config = dict(
    blocks_per_level=1,
    optimizer='soap',
    max_precond_dim=1024,
    merge_dims=False,
    one_sided=False,
)
Rows from block 2, named by matrix and row number. Rows with one number belong to one channel. Each number is 128 + 24 x the weight over its row's rms, rounded and kept within 0 to 255. All counts start at 0. After the name is the row's rms in percent of the matrix's.
# convs0: first 3x3 conv (model.enc.2.0.convs.0.weight, 96x96x3x3, standardized in use), inputs 84-95, a 3x3 kernel for each
# convs1: second 3x3 conv (model.enc.2.0.convs.1.weight, 96x96x3x3, standardized in use, transposed), outputs 84-95, a 3x3 kernel for each
convs0.4 090 [102 147 131 118 122 111 141 141 172 163 119 157  90 108 149 109 136 145 121 148 102 134 169  96  60 125 152 161  90 171 128  96 130 180 102  91 137 146 114 141 128 163  99 131 133  85 140  89 136 139 115 118 130 138 157 179 129 140 142 126 162  95 137 143 136 148 147 172 150 123 161 148 136 119 117 137 113  90 132 107 120 123 118 121 143 100 124 127 122 146 104 145 146 146 144 120  90 124 156 136 105 107 112 135 102 137 117 123]
convs0.5 109 [107 139  82 156 142 153  91 122 146 167 127 157 145 165 152 131 109 162  89 124 146 145 146 127 111 120 135 130  86 107 131 101  62 107 142 142  99 150 113 124 131 150 161 125 154 167 178 110  96 157  85  98 112 129  98  93 142 110 157 141 171 121 133 145 106 138 138  98 143 139 120 107  69 116 122  87 127 133 138 148 117 132  93 118 114 101  88 100  73 137 104 113 148 148 111 141 134 165  95  99 130 156 134 136 138  95  88 152]
convs0.6 098 [128 102 117  96 120 133 158 133 157  90 126 139 144  96 102  85 152 171 153  87 132 107 165 127 136 105 155 103 117  60  88 131 144 113  84 114 146 129 142 139 110 158 112 126 114 127 115 153 153 131 137 124 116 112 117 150 134 121 119 146 148 159  95 123 139 122 129 123 134 123 129 110 132 125 161  93 134 138 144 133 130 151 149 130 135 101 112  98 101 103 176  80 130 123 194 163 156 145 100 122 106 119 154 115  96 136 167 116]
convs0.7 102 [127 168 160 151 113 137 125 155 110  83 175 120 171 168 135 125 149 203 136  93 113 109 137  91  98 159 111 112 154 121 132 135  93 135 124 139 152 143 161 105 130 140 158 123 146 153 153 116 139 121 126 127 120 116 119 108 128 118  96 123 110 133 157 147 101 122 127 157 112 146 127 119 151 135 109 168 159 139 145 101 103 120 133  97 115 106  77 101 118 121 103  98  98  99 132 120 148 104 161 124 130 114 138  79 157 205 140 139]
convs0.8 101 [150 129 129 109  99 120  86 136 105 118 147 161  99 137 140 108 118 112  94  89 111  85 128 155 125  87 151 135 121 150 126 145 144 138 143  89 126 123  77  91 179 111  94 125 101 115 164 130 107 144 112 159 105  91 144 102 128 156  90 179 133 135 185 121 186 107 152 149 100 137 129 173 129 129 165 139 150  88 141 139 110 145 136 132 133 152 151 133 105 127 125 126 121 149  96 101 153 106 100 132 136 123 121 118 159 130  93 124]
convs0.9 108 [133 127 129 107 142 131  83 144 143 113 134 136 128 127 117 153 130 125 102 113  93 153  95 107 109 147  96 144 103 143  66 106 109 106 139 127 120  92 141 100 150 101 131 112 138 150 128 130 137 117 112 135  88 135 113 142 139 108 158 109 168 178  47 143 115 107 137 131 150  78 130 137 136 176 135 134 135 141 164 151 165 141 120 112 139  91 141 142 109  83  71 122 111 116 112 100 178 181 131 154 119 105 145  87  89 141 148 135]
convs0.10 105 [157 135 140 168 130 120 116 153 119 133 117 128 117 126 134 102 140 135 107 124 113 202 131 137  99 162 108 152 104 122 136 136 108 142 130 147 112 132 147 131 163 139 111 124 161 143 121 117 129 146 121 105 145 115 164 122 140 143 149 128 133 146 142 182 156  80 147 112 191 135 168 109 127 161  86 138 112 139  87 121  82 108 111 116  97 109  98 102 156  99 139 146  92 132 143 159 162 107 199 113 106 144 134 171  99 170 131 158]
convs0.11 099 [149 102  65 166  98 141 183 124 124 119 121  94 118 141 136 146 144 159 132 131  94 140  87 130 140 144 150 110 123  98 158 100 153 133 122 139 144 146 148 104 108 140 134 100 111 126 114 125 134 143 124  99  90 148 112 129 145 163 160 152 134 150 121 132 117 109 134 138  97  98 165 131 116 145 135  98 110 124 109 124 123 122 139 126 167 126 152 129 171 133 101  90 205 128 119 134 100 104 166  89 114 142 132 123 126 133 126 125]
convs0.12 104 [100 140 124 150  87 169  91 169  96 154 127  51 116 201 141 138 108 154 111 112 126 116 154 160 111 135  95 115 137 148 125 178 124  86 109 117 119 135 105  92 156  98 114 128 119  90 134 119 108 113 118 132 127 132 121 105  67 169 114 165  94 108 114 136  86 115 141 156 140 151  77 119 135 182 138  82 133 110 109  64 124 115 132 118 151 131 120 137  95 110 108 128 107 148 124 139 138  62 136 141 113 135 166 142 141 117 134 126]
convs0.13 102 [122 151 110  95 143 140 183 116 123 131 130 110 136 138 145  76 123 143  75 130 178 121 126 153 111 133 140 134 133 142 171  97 133 149 138 111 140 150 134 137 111 110 123 158  96 130 138 143 115  90 113 101 154 125 121 118  86 159 135 145 113 186 130  87 114 135 114 135 127 137 126 164 113 145  73 127 147 119 144 128 129 110 111 118 140 102 168  96 127 140 151 148 121 120 102 146  83 153 151 119 150 165 122 121 170 140 168 102]
convs0.14 092 [ 62 119 123 116 110 159 149 143  85 146 107 124 115 114 136 171 131  81 148 112 193  60 160 135 141 119 146 149 101 127 171 146 133 148 101 108 156 138 112 160 106 136 118 129 116 103 131 151  97 153 127 109 114 138 148  90 149  99 107 148 132 103 124 109 134 122 116 149 173 126  97 137 117  95 144 103 139 113 130 104 139 125 142 128 127 166 134 122 112 108 180 145 127 145 126 133 108 107 174 122 136 118 141 109 121 130 131 108]
convs0.15 089 [ 85 111 131 114 125 139  84 152 131  90 113 154 104 124 124 117 110 116 176  97 188 116 137 112 154  94 127 147 117 122  97 138 136 141 157 105 112  92 133  94 161 172 104 139 131 147 118 129 129 107 135 142 109 128 152 145 156 123 127 106 121 160 100 119 117 129 138 147 143 110 102 129 141 104 119 114 138 118 176 132 148 112 129 104 103 130 130 139  91 134 116 115 126 144 102 107 137 133  77 114 165 137 141 129 129 150 126 140]
convs0.16 106 [133  91 122 119 142 142 138 139 123 143  96 146 113 138  98 123 155 169 136 113 129 143 134 115 117  85 162 130 122 118 102 132 110  99 147 118 126 144 146 137 117 122 182  95 159 100 110 152 109 148 109 137 116 129 148 158 137  92 138 111 144 136  87 121 124 133 120 126 139 131 129 122 111 156 120 125 146 112 151 128 139 112  80 131 119 134 145 115 124 166 109  94  96 111 159 121 178 104 128 106 119 131 143 134 131 106 124 123]
convs0.17 104 [143 145 137 145 125 152 137 146 161 122 136 130 186 158 139 115 137 120 110 101 179 107 154 161  84 112 120 142 132 135 135 121 136 106 146 142 132 128 130  87 119 109 100 173 120 116 121 132 158 163 145 100 113 114 128 125 113 105 138 145  82 115  89 141 130 148  82 134 108 148 136 159 141 119 126  86 140 120  96 129 133 128 114 182 141 118 133 130 110 127 139 192 108 110 159 146  72 143  58 138 146 105 151 151 142 141 172 117]
convs0.18 106 [127 134 113  92 127 117 157 136 176 117 183 160 107 132 115 107 161  91 138 143  95 115  81 114 188  85 116  93 164 114 160 162 137 170 100 116 163 134 100 121 146 133 156 172 116 117 119 129 128  77 145  97  99  91 104 128 128 100 146 128 166 164 135 139 183 116 132 159 151 142 117 143 140  92  95 146  97 101 132 127 123 111  63 141 151 137 103 173 104 129 142 127 139 103  97 142 143  90 114 167 116 100 160 124 130 113 137  90]
convs0.19 096 [127 142  95 150 178  72 102 159 158 116 121 130 113 116  84 116 169 112 130 147 158 159 139 150 183  85 155 125 140  96  95 106 142 145  88 162 126 117 109 146 136 121 151 150 124 127 157 115 174 125 156  96 110 129  99 158 143 149 151 111 157 124  98 135 117 139 167 114 126 121 154 117 125 163 154 133 113 120 123 184 127 135 151 162 172 126 133 150 120 144 131 131 148 123 111 162 130 147 136 135 172  92 116 158 128 143 139 153]
convs0.20 113 [141 121 123 136 133 110 123 147 145 103 132 163 132 137 100 112 107 104 121 112  93 123 128 129 138 148 128 116 135 126 129 135 137 113 158 124 151 127 118 123  99 128 108 125 103  84 146 100 118 122  90 150 150  95  93 116 115 154 119 117 161 128 130 178 117 134 124 177 150  99  89 139 128 146 176 134 148 117 126 125 102 138 182 113 184 106 104 134 171 153  98 161 145 155 151  88 103 136 104 121 131 159  91 132 149 122 119 129]
convs0.21 097 [106 140 128 112 158 166 136 118 150 123  75 105 121 111 101 128 131 139 131 172 170 125 150 162 145 121 146 110  97 133 101  92  81 113 122 172  88 118 145 114 118 158  93 160 132 118 149 123 137 146 158 118 130 115 173 144 103 157  81 143 145 110 113 140 138 128 137 140  93 109 107 115 128 119 141 168 137 122 102 121 125 149 167 120 125 161 153 118 132 115 145 102 139 216 118 128 126 147 130 136 132 118 130 111 131 127 138 123]
convs0.22 105 [121 130 112 116 129 145  95 165 100 125 104 169 135 144 128 144 118 119 119 120 148 155 118 119 136 118 139 104  70 106  97 151  94 110 139 113  96 127 117 141 108 104 159 149 133 150  99 129 130  87 128  79 155 102 164 169 153 110 122 114 134 154 108 131 149 137 129 116 148 124 114 132 107 143 117 104 138 124 108 133  80 143 116  96 143 148 155 153 132 123 109 123 137  90 157 121 115 172 156 132 132 138 137 102 126 125 157 162]
convs0.23 092 [122 129 148 118  97 160 112 144  99  88 107 119 100  96 108 103 133 131 116 105 181 131 123 128 145 108 144 127 114 138 115 119 125 136 171  83 100 148 131 121 127 145 136 112 119 141 111 160 140  96 151 103 110 136 115 121 130 171  88 131 127 123 122 142 149 118 124 116 100 141 129 160 111 142 113 107 130 136 165 126 170 114 109 146 115 125 142 119 150 105  99  92  85 179 126 114 187 153 111 151  86 140 130  99 150 133 116 132]
convs0.24 107 [ 80  85 138 147 104 102 149 128 107 142 141  83 131 133 126 154  99 108  91 162 118 160 124 115 202  92 119 114 177 147 125 145 128 123  88 118 112  94 123 139 105 140 154 126 122 158 152 135 141  99 128 100 111 143 130 139 159 116 125 153 122 107 128  85 141 104 167 134 135 103 131 171 137 127 122 160 141 130 143 103 128 133 114 152 112 104 158 134  99 120 143 114  95 138  76 173 107 106 136 126 140 127  95 149 137 160 143 127]
convs0.25 098 [126 118  97  63 138  97  61 124 114 133 104 147 141 161 148 147 165 150 134 147 123 133 204 104 161 105 141 163 103 148 124 153 126 134 141 129 109 129 122 117 103 165 136 140 112 162 136 100 142 132 105 103 145 122 139 112 105 120 104 124 123 135  73 141 139 160  93 134  87 143 103 130 132 102 133 127 138 157 100 120 122 115  99 127 105 100 143 131 106 111  92  79  77 158 109 147 126 135  90 116 127 102 147 154 137 125 139 134]
convs0.26 101 [150  93 144 157 133 112 134 105 110 137 116 142 141 112 106 133 145 121 148 149 159 177 106 144 143 131 125 132 116 141 131 102 108 132 101 124 147 132 114 136 122 124 117 134 100 137 108 156 125 130 148 100 132 104 116 136 124 166 158 121 158 167 111 117 139 150 158 134 113 114 136 135 112 135 125 125 105 115 146 103 157 125 130 139 129  93 171 155 124 152 101 130 100 107 136 115 145 164 156 115 139 122 125 143 146 138 171 117]
convs0.27 104 [107 133 132 108 148 113 162  54 132 141 164 120 103 107 173 100 141 148 134 162 123  68  96  98  92  75 122 169 154 111 173  76 161 157 155 141 129 132 127 147 107 110 135  57 150  89 165 114 170 145  85 122 113 120 126 122 133  98 124 110 120 123 115 128 103  81 138 134 124  94 134 116 133 113 165 116  88 125 146 122 130 124 123 123 141 131 127 172 152 180 107  77 152  98 132  90 137 152 158 127 100 186 115 129  97 147 124 124]
convs0.28 108 [ 91  94  87 117 116 108 158 143 171 117 171 146 127 127 114 120 113 142  90 198 135 159 134 147 107 159 117  82  59 122 129 173 157  93 136 100  97  93 135 127 105 123 127 121 119 115 158 118 158 143 125 109 110 154 139 120 128  93  95 157 136 121 174 150 144 101 135 119 114 113 158 129 109 144 159 135 180 156 126 129 110 134 125 125 141 127 131 128 152 107 150 107 141 114 102 131 121 102 104 151 128 157 114 156  95 174 122 135]
convs0.29 100 [150 163 165 143 141 112 139 121  89 111 127 124 115 117 166 149 190 144 129 131 101 164 118  97 122 152 138 118 116 121 174 119 121 145 111 127 118 143 115 112 112 125 158 151 125 134 118  65 150 123  97 159  89 153 114 116 137 103 122 123 162 111 140 138 162 124  99 107 101 145 138  97 121 119 102 141 116 140 138  97 153 122 164 155 138 168 120 148 138 106 115 146 149 157 162 158 168 131 109  98  94  97 134 140 144 133 116 135]
convs0.30 095 [ 80 122 117 128 144 152 136 136 139 116 130 109 137 109 195 110  98  82 109  74 170 103 125 145  74 103 148 176 137 141 149 153 134 163 125 108 130 101 170 132 135 136 128 104 117  86 138 125  93 144 123 110 105 166 116 146 114 145 116 150 147 158 139 109 122 131 130 119 116 126 108 145 117 140 139 154 166 165 137 118 113 116 139 152 164 139 147  98 119 115  54 123 110 109 189 152  94 116  78 150 125 142 115 134 135 120 139 118]
convs0.31 095 [ 95 108  88 150 141  82 119  98 145 117 110 106 121 123 110 145 128 137 151 112 141 105 198  47 105 137 104  97 121 131 115 100 139 152 116 112 141 140 130 115 120  97 166 142 135 123 128 122 107 130 122 132 105 109  95 138 113 112 105 143 152 195 127 129 118 119 101 100  97 131 124 154 132 110 119 112 131 120 130 117 136  98  95 128 133 130  96 150 156 204 122  97 107 133 126 116 152 165 144 134 149 126 133 110 153 117 134 112]
convs0.32 091 [118 128 130  91 105 147 136 137  84 115  95 129 100  89 144 152 163 162 121 101 111 114 112 114 143 119 139 139 111 144  93 180 113 112 122 133 132 119 147 156 133 163 131 121  80 140 156 147  98 164 113 153 173 134  97 138 121 129 126 142 124 155 116 139 136 144 140 114 141 107 113 137 156 139 122 128 133 152 152 113 122 122 149 151 166 109 117  92 112 120 122 174 167 110 141  99 148 118 138 111  72 104  89 123  98  96 139 134]
convs0.33 093 [146  94 144 127 115 124 146 149 118 172 162  96 113 122 168 129 133 134 104 114 152 147  77 116 144 145 123 103 116 164 145  82 104 108 156 139  99 113 122 139 106 122 116 146 138  91 133 118 134 112 125 102  89 126  94 129 158  75 106 126 135 145 155 147 129  95 129 159 124 131 148 143 168  99 144  80 114 127 118 158 131 142 137 135 140 151 130 159 120 152 182 130 167  86 150 110 107 105 106 100 143 133 136 134  98 115 128 134]
convs0.34 095 [145 132 179 113 119 135 147 128 115 136 129 141 124  88 146 139 127  95 132 126 190 158 120 157 139  70 130 127 106 127 133 107 114 149 116 140 126 115 135 121 123 109 109 149 120 120 105 132 146 150 125 122 164 122 121 136 135 113 137 121 161 165 124 140 118 165 119 140 132 110 129 124 108 135 128 115 144 120 128 126 151 141 137 132 110  80 120 108 161 125 139 172 158 118 142 166 117 127 141 101 115  88 110 124 107 112 168 110]
convs0.35 102 [142 150 132 134  67 120 165 143 127 148 113 121 178 170  85 124 117 135 111 119 115  82 159 100 136 108  79 149 102  92 145 121 114 159 112  85  84 116 135 167  96 117  86 102 119 165 153 150  82 131 160 125  79 160 131 148 102 139  97 120 111 161 132 138 138 144 123 105 119 119 139 136 148 122 128 118 133 144 157 120  92 136 106 134  96 132 143 155 115 148 148 120 137 126 142 161 128 120 127 118  96 124 156 120 155 107 102 150]
convs1.4 090 [148 132 117 135 150  99 145 116 158 135 145 124 157 121 152  93 181 157 140  99 132 123 117 144 113 120 130 102 121 155 123 129 106 137 132 155 148 106 151  90  94 148 107 124 114 140 145 141 120 111 143  95 141  95 153 139 140 109 121 148 169 131 118 138 134 125 117 137 145 125 183 129 151 168 143 166 135 117 156 109  81 110  93 157 104 126 181  78 110 152 101 151 140 138 137 123 110 133 146 198 103 155 129 147 122 134 131 138]
convs1.5 092 [141 140 118 120 140 130  91 104 115 141 117  96 154  82 155 152 144 168 117 113 127 118 129 115 118 103 122 129 170 171  84  75 121 129 168 139 177 117 152 126 133 104 109 111 156  79  88 139  98 140  94 124 155 114 127  96 168 116 165 111  96 171 173 119 147 109 119  89 123 180 123 120 178 110 122 126 123  98  78 159 173 167 100 112  93 125 106 109 189 113 131 144 144 118 103 122 109 113 149 125 118  75 137 151 132 135  95 126]
convs1.6 103 [ 99 119 110 116 151 104 142 130 146  84 126 173 156 135 157 107  96 125 173 105 160 116 130 113 119 127 161  60  79 160 148 105 187 158 156 140 129 106 129 135 117 141 129 106 157 147 159 115 120 182 139 126 112 164 129 160 155 128 132 160 105 114 111 185  93 155  86 135  75 168 109 126 143  74 106 112 165 144  90 166  90 171 132 127 110 125 114 109 130  69 100 133 116 154 130 137 142 129 129 186 126 126  72 139 111 174 126 132]
convs1.7 092 [147 158 169  55 148 119 107 163 144  91 142  99 119 114 121  97 127 114 155 137 115 105 112 126 122 115 114 101 126 118 142 130 107 138 157 157 128 186 112 110 120 105 101 140 121 136 149  79 166 112 113 141 128  96 184 154 116 122 110 105 106 143 108 140 124 130 136 160 142 145 134 166  95 117  93 121 140 129 148 166 138 148 114 113  92 147 183 207  67 144 125 113 138 113 133 126 123 173 136 144 140 127 111 100 143 128 102 141]
convs1.8 108 [135 139 127  77  95 139 156 144 187 112 172  60 148 101 129 134  99 139 166 136 157 152 151 127 123 111  95 129 105 115 133 123 130 131 107 157 113 136 141 136 124 132 109 133 132  99 157 159 137 126 110  87 171 143 147 119 149 143 117 125  96 183 122 131 153 126 150 123 155 133 140 123 102 103 147 110 162 104 120 103 156 181 122 124 146 135 139 143 160 106 125 101 114 112 120 145 151 132 160 134 216  96 120 160 134  99 108 122]
convs1.9 094 [157  91  81 114 150 125 149 132 137 119 107 167  97 155 144 129 123 155 131 146 118 132 122 148 132 138 135 142  89  75 112 136 140 122 113 163  71 115 160 197  96 126 121 140 127 126 173 139 133 161 108 114 103 142 116  97 145 178 110 114 144 101 120 146 163 118 165  65 112 119 159 142  92 131 113 148 104  82  83 126 137 156 126 121 107 132 123  95 160 136 132 136  98 107 164 109 135 122 146 170  84 122 125 178 117 117 159 144]
convs1.10 102 [112 130  74 124 110 120 129 172  86  65 117 152 178 164 138 101 131 138 104 145 102 156 135 160 108 113 124 161  81  93 116 126 109 100 131 149 167 125 153  95 119 172 158 106 123 113 109 105 142 133 117 134 162 131 112 129  85 164 134 108 134 144 140 114 134 138 132 144 157 146 123 138 184 125 140 151 136  93 138 151 142 136 136 155  82 137 143 157 124 140 145 144 157 125 155 135 118 129 119 113 108 152 114 128 113 136 133 129]
convs1.11 105 [119 109 155 144 110 132 117 117 137 128 151 118 121 107 127 139  86 138 146 153 154 133  94 170 136 152 174 130 176 121 130 129 161 124  93 171 129 148 142  72 117 129  91 113 139 155 192 118 174 132 128 127 102 123 191 119  69 120 114 113 130 151 112 114 117 169 109 142 154 115 104 116 162 105 128 148 131 173 123 146  77 140 129 138 167 128 147 111 138 129 138 129 160 124 109 104  84 114 162 140 105 153 143 148 123 150  77  70]
convs1.12 104 [146 161 118  78  85  90 123 121 121  74 138 125 171 134 158  78 176 151 123 121 133 128 151 130 110 137 129  77 113 121 120 112 105  86  96 123 139 126 131 143 115 163 126  78  87 114 130  56 143 151 103 139 150 158 161 120 126 126 105 112 191 162 107 157 119 118 115 121 111 111 100 138 142 130 123 130 148 112 167 127 171 154 111 170 111 157 106 148 113 162 162 138 155 107 138 125 112  90 134  84 191 131 115 118 118 117 193  92]
convs1.13 097 [102 132 123 125 142 118 123 123 136 119 138 141 196 141 115  98 106 153 137 122 133 148 160 137 107 133 143 136 135 140 135  81 133 113  77 121 142 114 147 119 150 139 124  73 131 173 118 113 107 116 154 140 108 139 128 126  89 135 131 103 132 140 131 136 123 166 101 166 118 109  87  81 159  91  70 138  70 133 153 107 156 131 135 143 135 147 105 104 141 122 119 101 147 120 111 111 119 106 117 125 152 144 140 105 106 136 150 126]
convs1.14 104 [130 156 110 153 163  95 118  99 136 162 131 112 163 130 157  85 133 147 130 108 129 120 133 116 118 137 139 104 147 147  91 157  99 108 120 160 139 131 128 156 165 146 118 147 114 152 102 133 133  96 107 127 106 116 154 114  84 147 159 161 143 149 122 117 135 148 145 158 122 136 136 175 152  82 119 175  97 168 153 125  72 133 108 106 142 159 122 110 129 163 118 108 143 105 120 105  93  93 134 112  86 132 161  94 102 115  98  62]
convs1.15 103 [114 147 150  87 105 103 127 159 134 157 169  96 161  62 190 119 139 153 141 116 118  98 137 112 149 120 160 149 216 140 118 140 146 106 151  91 136 156 126 157 132  94  99 138 149 130 127 145 134 125 170 128 111 124 134 131 150  99 139 121 116 164 117 129 167 140 132 140  99 103 101 190 156 108 137 156 105 139 147 116 134 127  90 124 126 109 138 144 104 123 101 151 118 139 124 132 114 139 136 170 128 130 111 108 150 109 132 133]
convs1.16 108 [120 168 156 128 137 139 123  94  84 124  56 100  97 154 146  76 150 118 131 139 127 118 137 135 147 142 124 108 112  83 102 107 123 133 172  93 122  99 105  68 121 160 140 189  70 149  96 141 155 149 146 103 114 113 105  73 138 112 119 155 146 150 111 105 133  96 124 133 158  79 144 104  84 140 141 147 106 152 137 117 149 130  92 165 133 137 129  77 162 117 110 138 122 108 120 118 163 115 117  81 131 131 117  97 122 170 150 169]
convs1.17 093 [134 112 117 116 121  87 187 122 132 115 125 170 121  81 121 124 134  95 123 110 129 120 128 115 133 117 157 138  96 111 139  82 142 149  76 134 101 115  83 152 121 129 139 127 139 118 109 142 172  91 150 147 139 127 130 137  72 138 129  89 143 127 168 116 103 110 115 138 155 107  95 112 138 118 151 128 113 161 161 118 191 146 154 144 157 102 103  99  99 110 109 130  98 124 141 150 104 116 117 109 136 150 121 103 131 129 120  52]
convs1.18 097 [106 193  62 128 119 117 166 120 154  68 102 147 113 112 166 146 184 131 130 118 130 134 116 130 126 136 121 161 106 141 168 121 132 132 120 111 129 136  99 146 163 120 126 103 159 117  89 138 120 132 156 139  82 130 170 132 107 168 120 152 164  97 127 160 125 132 121 110 116  86  93 167 137 127 116 109 153 111 136 115 108 118 114 135 153 158 133 130 103 171 104 131 115 132 145 147 103 148 121 120 169 172 130 157 183  98 141 118]
convs1.19 097 [142 118  98 119 118 102 164 172 148 143 109 111 116 144 150 174 135  85 117 117 132 143 100 134 127 141 134 121 122 158 121 106 114 134 132 113 172 150 133 145 129 133 150 122 133 107  67 125 135 110  95 110 117 130 115 161 162 113 103 100 112  97 203 170 136 144 120  89 113 151 124 131 112 131 136 127  95  99 109 123 127 111 134 144 141 148 116 104 135 163 141 117 142 135 121 115 117 137 131  93 146 147  98 100 151 158 119 153]
convs1.20 096 [116 114 157 152 155 116  93 125 136 147 139 124 138 152 146 160 140  82 128 134 130 118 147 113  84 129 132 142 145 100 136 123 116 107 180 142 142 130 188 132 111 107 161 120 141 134 130  97 146 149 201 152  91 101 107  82 118 122 108 124  78 141  97 117 138 112 134  97  84 136 150 118  72 113 142 132 127 150 153  72 146 121 114 120 116 168  98 133 147 111 142 165 148 136 131 117  99 137 134 168  94 127  96 155 100 112 118 158]
convs1.21 092 [114 130 114  87 129 109 173 138 137 153 104 154 115 125 167 109 115 109  97 125 138 133  98 111 149 144 124 127 109 102 120 159 109 140  99 136 162 160 112 133 114 130 149 103 146 142 153 135 138 173 117 173 128 151 171 104 154 165 139 131 106 134 162 109  79 129 153 102 140 124 120 108 100 135 113  92 105 150 155 115 155 150 156 123 137 110 111 130 147 115 128 153 113 139 151 127 121 145 136  93 103 183 128 111 131 122 130 170]
convs1.22 110 [151  99 126 113 130 164 105 135  83 134 129 131  80 161 123 148  95 147 103 126 125 103  97 142 133 104 122 171 109 194 118  89 182 147  98 117 104 107 152 128 121 136 124  87 130 127 156 144 114 168 108 135 139 152  99 122 146 134 117 148 111 113 121 169 127 138 146  93 124 120 115 161 125 119 174 133 118  98  95 144 121  96 105  98 154 138 127 138 105 136 152 164 140 113 101 112 101 105 146 129 165  83 133 105 117 112 139 151]
convs1.23 119 [140 159 126 126 132 120 117 128 171 127 119 145 132 126 102 201  60 129 122 122 132 133 117 100 136 120 123  99  80 123 142 119 173 145 103 147 136  99 122 120 133 138 107 135 111  85 112 148 143 137 142 121 179 137 125 142 145 110 129 132 116 123 181 139 107 193 142 114 117 170 122 172 112 120 134 147 129 152 173 111 165 126 102 110  85 144 113 127 111 169 114 130 126 139 144 126 113 135 139 154 154 109 128 100 159  90 156 127]
convs1.24 094 [123 169 182 152 131 154 160 127 151 140 117 134 139 144 116 163 145 147 148 122 150 151 140 144 102 152 144  82 200 107 160 156 116 165 136 131 138 116 145 126 113 155 122 156 151 151 127 162 139 129 137 153 102 107 117  95 111 149 170  89 128  77 139 100 189 165 164 118 172 144 108 173 115 141 120 157 167 162 128 116  73 116 146 181 105  96 124 150  79 170 103 151 120  95 113 124 141 105 113 193 145 113 130 142 105 131 116 118]
convs1.25 099 [118 125 133 138 155 115 125 139 121 110 144 179 123 141 158  85 131  99 123 135 134 125 170 123 100 121 123 108 118 144 137 118 125 136 137 143 201 123 120 123 149 165  83 128 145  93 124 166 154 125 125 105 119 131 105 139 110 167 121 120 108 124 128 141 115 126 132 138 162 102 138 139 107 154 111 133 127  86 116 102 130 141 186  97 120 113 133 145  91 106 128 126  85 117 118 133  78 139 112 148 168 107 144 139 127 108 133 142]
convs1.26 121 [136 140 102 112 153 143 134 106 140  80 153 188 149  83 135 164 172 128 135 101 154 114  96 168 153 105 116 116 136 156 174 110 106 107 144 123 125 136 113 105 153 164 131 116 154 127 140 122 128 120 130 140 135 129 164 166 109 150 130 101 111 188 101 125  89 159 101 105 139 144  88 160 147 128 125 127 100 155 133 144 143 123 136  74 135 111 171 137  95 124 146 142 147 143 123 120 119 134 110 123 129 110 124 116 118 194 107 167]
convs1.27 098 [139 108 118 102 134 138 123 129 145 142 117 185 165 195 125 126 107  91 114 150 112 137 119 135 128 136 148 114 142 184 127 120 138 119 119 157 181 145  99 179 103 162 145 137 120 106 112 121 122 107 142 113 139 118 109 144 145 163  97 109 149 167 128 133 135 150 157 167 112 108 150 100 193 151  97 146 134  93 106 133 108 166 163 123 129 128 104 135 135 118 123 124 114 104 133 139 126 135 100 103 120 193 183 145 103 125  93 152]
convs1.28 089 [127 148 164 144 127 147 124 115 125 142 102 183 114 153 167 138 125 144 118 125 125 121 129 139 104 133 128  90 131 136 116 168 167 123 126 119  74 126 137 119 144 122 133 121 160 135 136 122 130 135 114 122 122  93 174 124 121  84 190 116 147 135 138 148  94  91  92 148  99  98 153 119 102 112 110 139 161 153 127 156 102 106 184 139 130 144 155  94 135 107 133 108  94 111 113 120 119 122 123  91  84  89 169 117 158 153 114 126]
convs1.29 099 [116 108  66  96 128 166 151 156 133 147  78 174  84 109  95 103 123  92 131 131 117 120 117 137  92 142 119  78 153 133 138 140  76 128 149 116 101  96 119  95 133 172  93 135 145 129 181 119 142 160  94 139 174 156 143 178 153 125  99 147 168 120 142  91 109 103 125 108 103 127 165  95  94 176 170 124 121 124 126 145 115 105 143 113 128 123 150 115 143  86 112 116 136 117 131 108 141 146 124 134 141 168 144 101 142 101  93 116]
convs1.30 090 [140 127 112 114 130 152 126 159 144 142 138 106 129 131  97 140 137 131 150 124 128 133 142 128 152 134 151 134 105 132 144  85 141 144 101 139  94 127 144  89 115 168 145 192  98 115 146 161 136 143 109 153 118 157 123 164 152  99 155 152 189 118 150 130 119 113 135 113 128 151 152 152 143 103 159 123 127 109 125 147 150 157 155 146 141 146 120 104 132 129 112 155 140 142  96 146 156 127  96 159 149  81 110 124 129 143 172  99]
convs1.31 103 [147 128 151 132 142 118 118 119 151  66 144 110 145 126 148 121 123  69 154 123 166 120 166  97 153 112 123 112 132 125 152 155 136 134 121 131  85 120 102 108 136 155 122 106 143 135 143 153 181 125 140 105 135 116 145 184  99 109 138 118 116 156 107 146  78 162 140 172  91 157 137  81 146 110 120 133 133  87 140 143 151 159  99 130 102 153 109 154 138 130 146 140 119 119  96 124 147 147 144 125 139 113  83 149 131 167 128 131]
convs1.32 100 [ 98 128 120 114 150 150 137 119 160  83 141  75 101 111  87 131 108 136 138 140 110 126 117 150 138 111 130 119  99 143 117 157 113 140 104 167 142 133 127 115 174 109 148 115 118 118 103 122 151 100 104 125 159 125 121  95  88 155 127  77 134 146 121  98 138 143 163 110 101 122 178 170 145 131 124 137 126 135 141 134 146 150 117  96 145 154 123  69 141 177 109  61 110 139 138 117 128 121 130 112 145  76 135  81 142 130 117 133]
convs1.33 102 [142 147 134 145 131 166 151 139 131 155 131 154 150 157 121 126 130 119 139 130 136 114 118 113 139 114 121 128 167 133 161 137 153  94 137 108 123  88 130 162 112 121 109 156 136 144 121 156 132 153 180 100 105 135 113 114 168  85 107 111 134 154 160  79  98 146 106  95 109 106 167 109  80 113  82 126 153 113 121 119 134 131 150 151  84 112 130 138 122 139 132 130 142 131 138 125  94 129 116 152 105 170 124 100 122 186 128 104]
convs1.34 093 [ 96  90 139 138 144 100 117 174 159 121 122 121 120 154 144 149 157 115 125 133 124 136 150 120 131 148 143 134  98 161 117  92 165 161 143 160 169 146 143 113 105 127  75 106 173 107 113 142 150 118 162 112 159 122 115 148  96 100 123 113 165 132 160 125 117 140 133 144 174 115 128 137 115 136 130 132 109 124  95  95 128 170 127 116 118 180 109 132 122  72 114 122 108 122 126 105 140 126 147 124 104 121 171  95 137 128 104  90]
convs1.35 095 [ 94 139 146 155  78  97  75 137 158 111 161  92 160  85 111 119 144 155 109 120 139 138 145 127 101 134 106 142 121 124 108 139 159 117 121 108  95 160 140 123 132 109 160 117 109  99 124 118 145  98 181 150 127 129  81 125 142 160 152 126  76  95 113 122  98 124 128 159  94 138 138 114 115 105 136  97 144 115 120 107 136 129 144 140  98 123 153 125 185 174 118 142 124 150 128 142  88  93  93 134 127 129 130 105 105 119 109  85]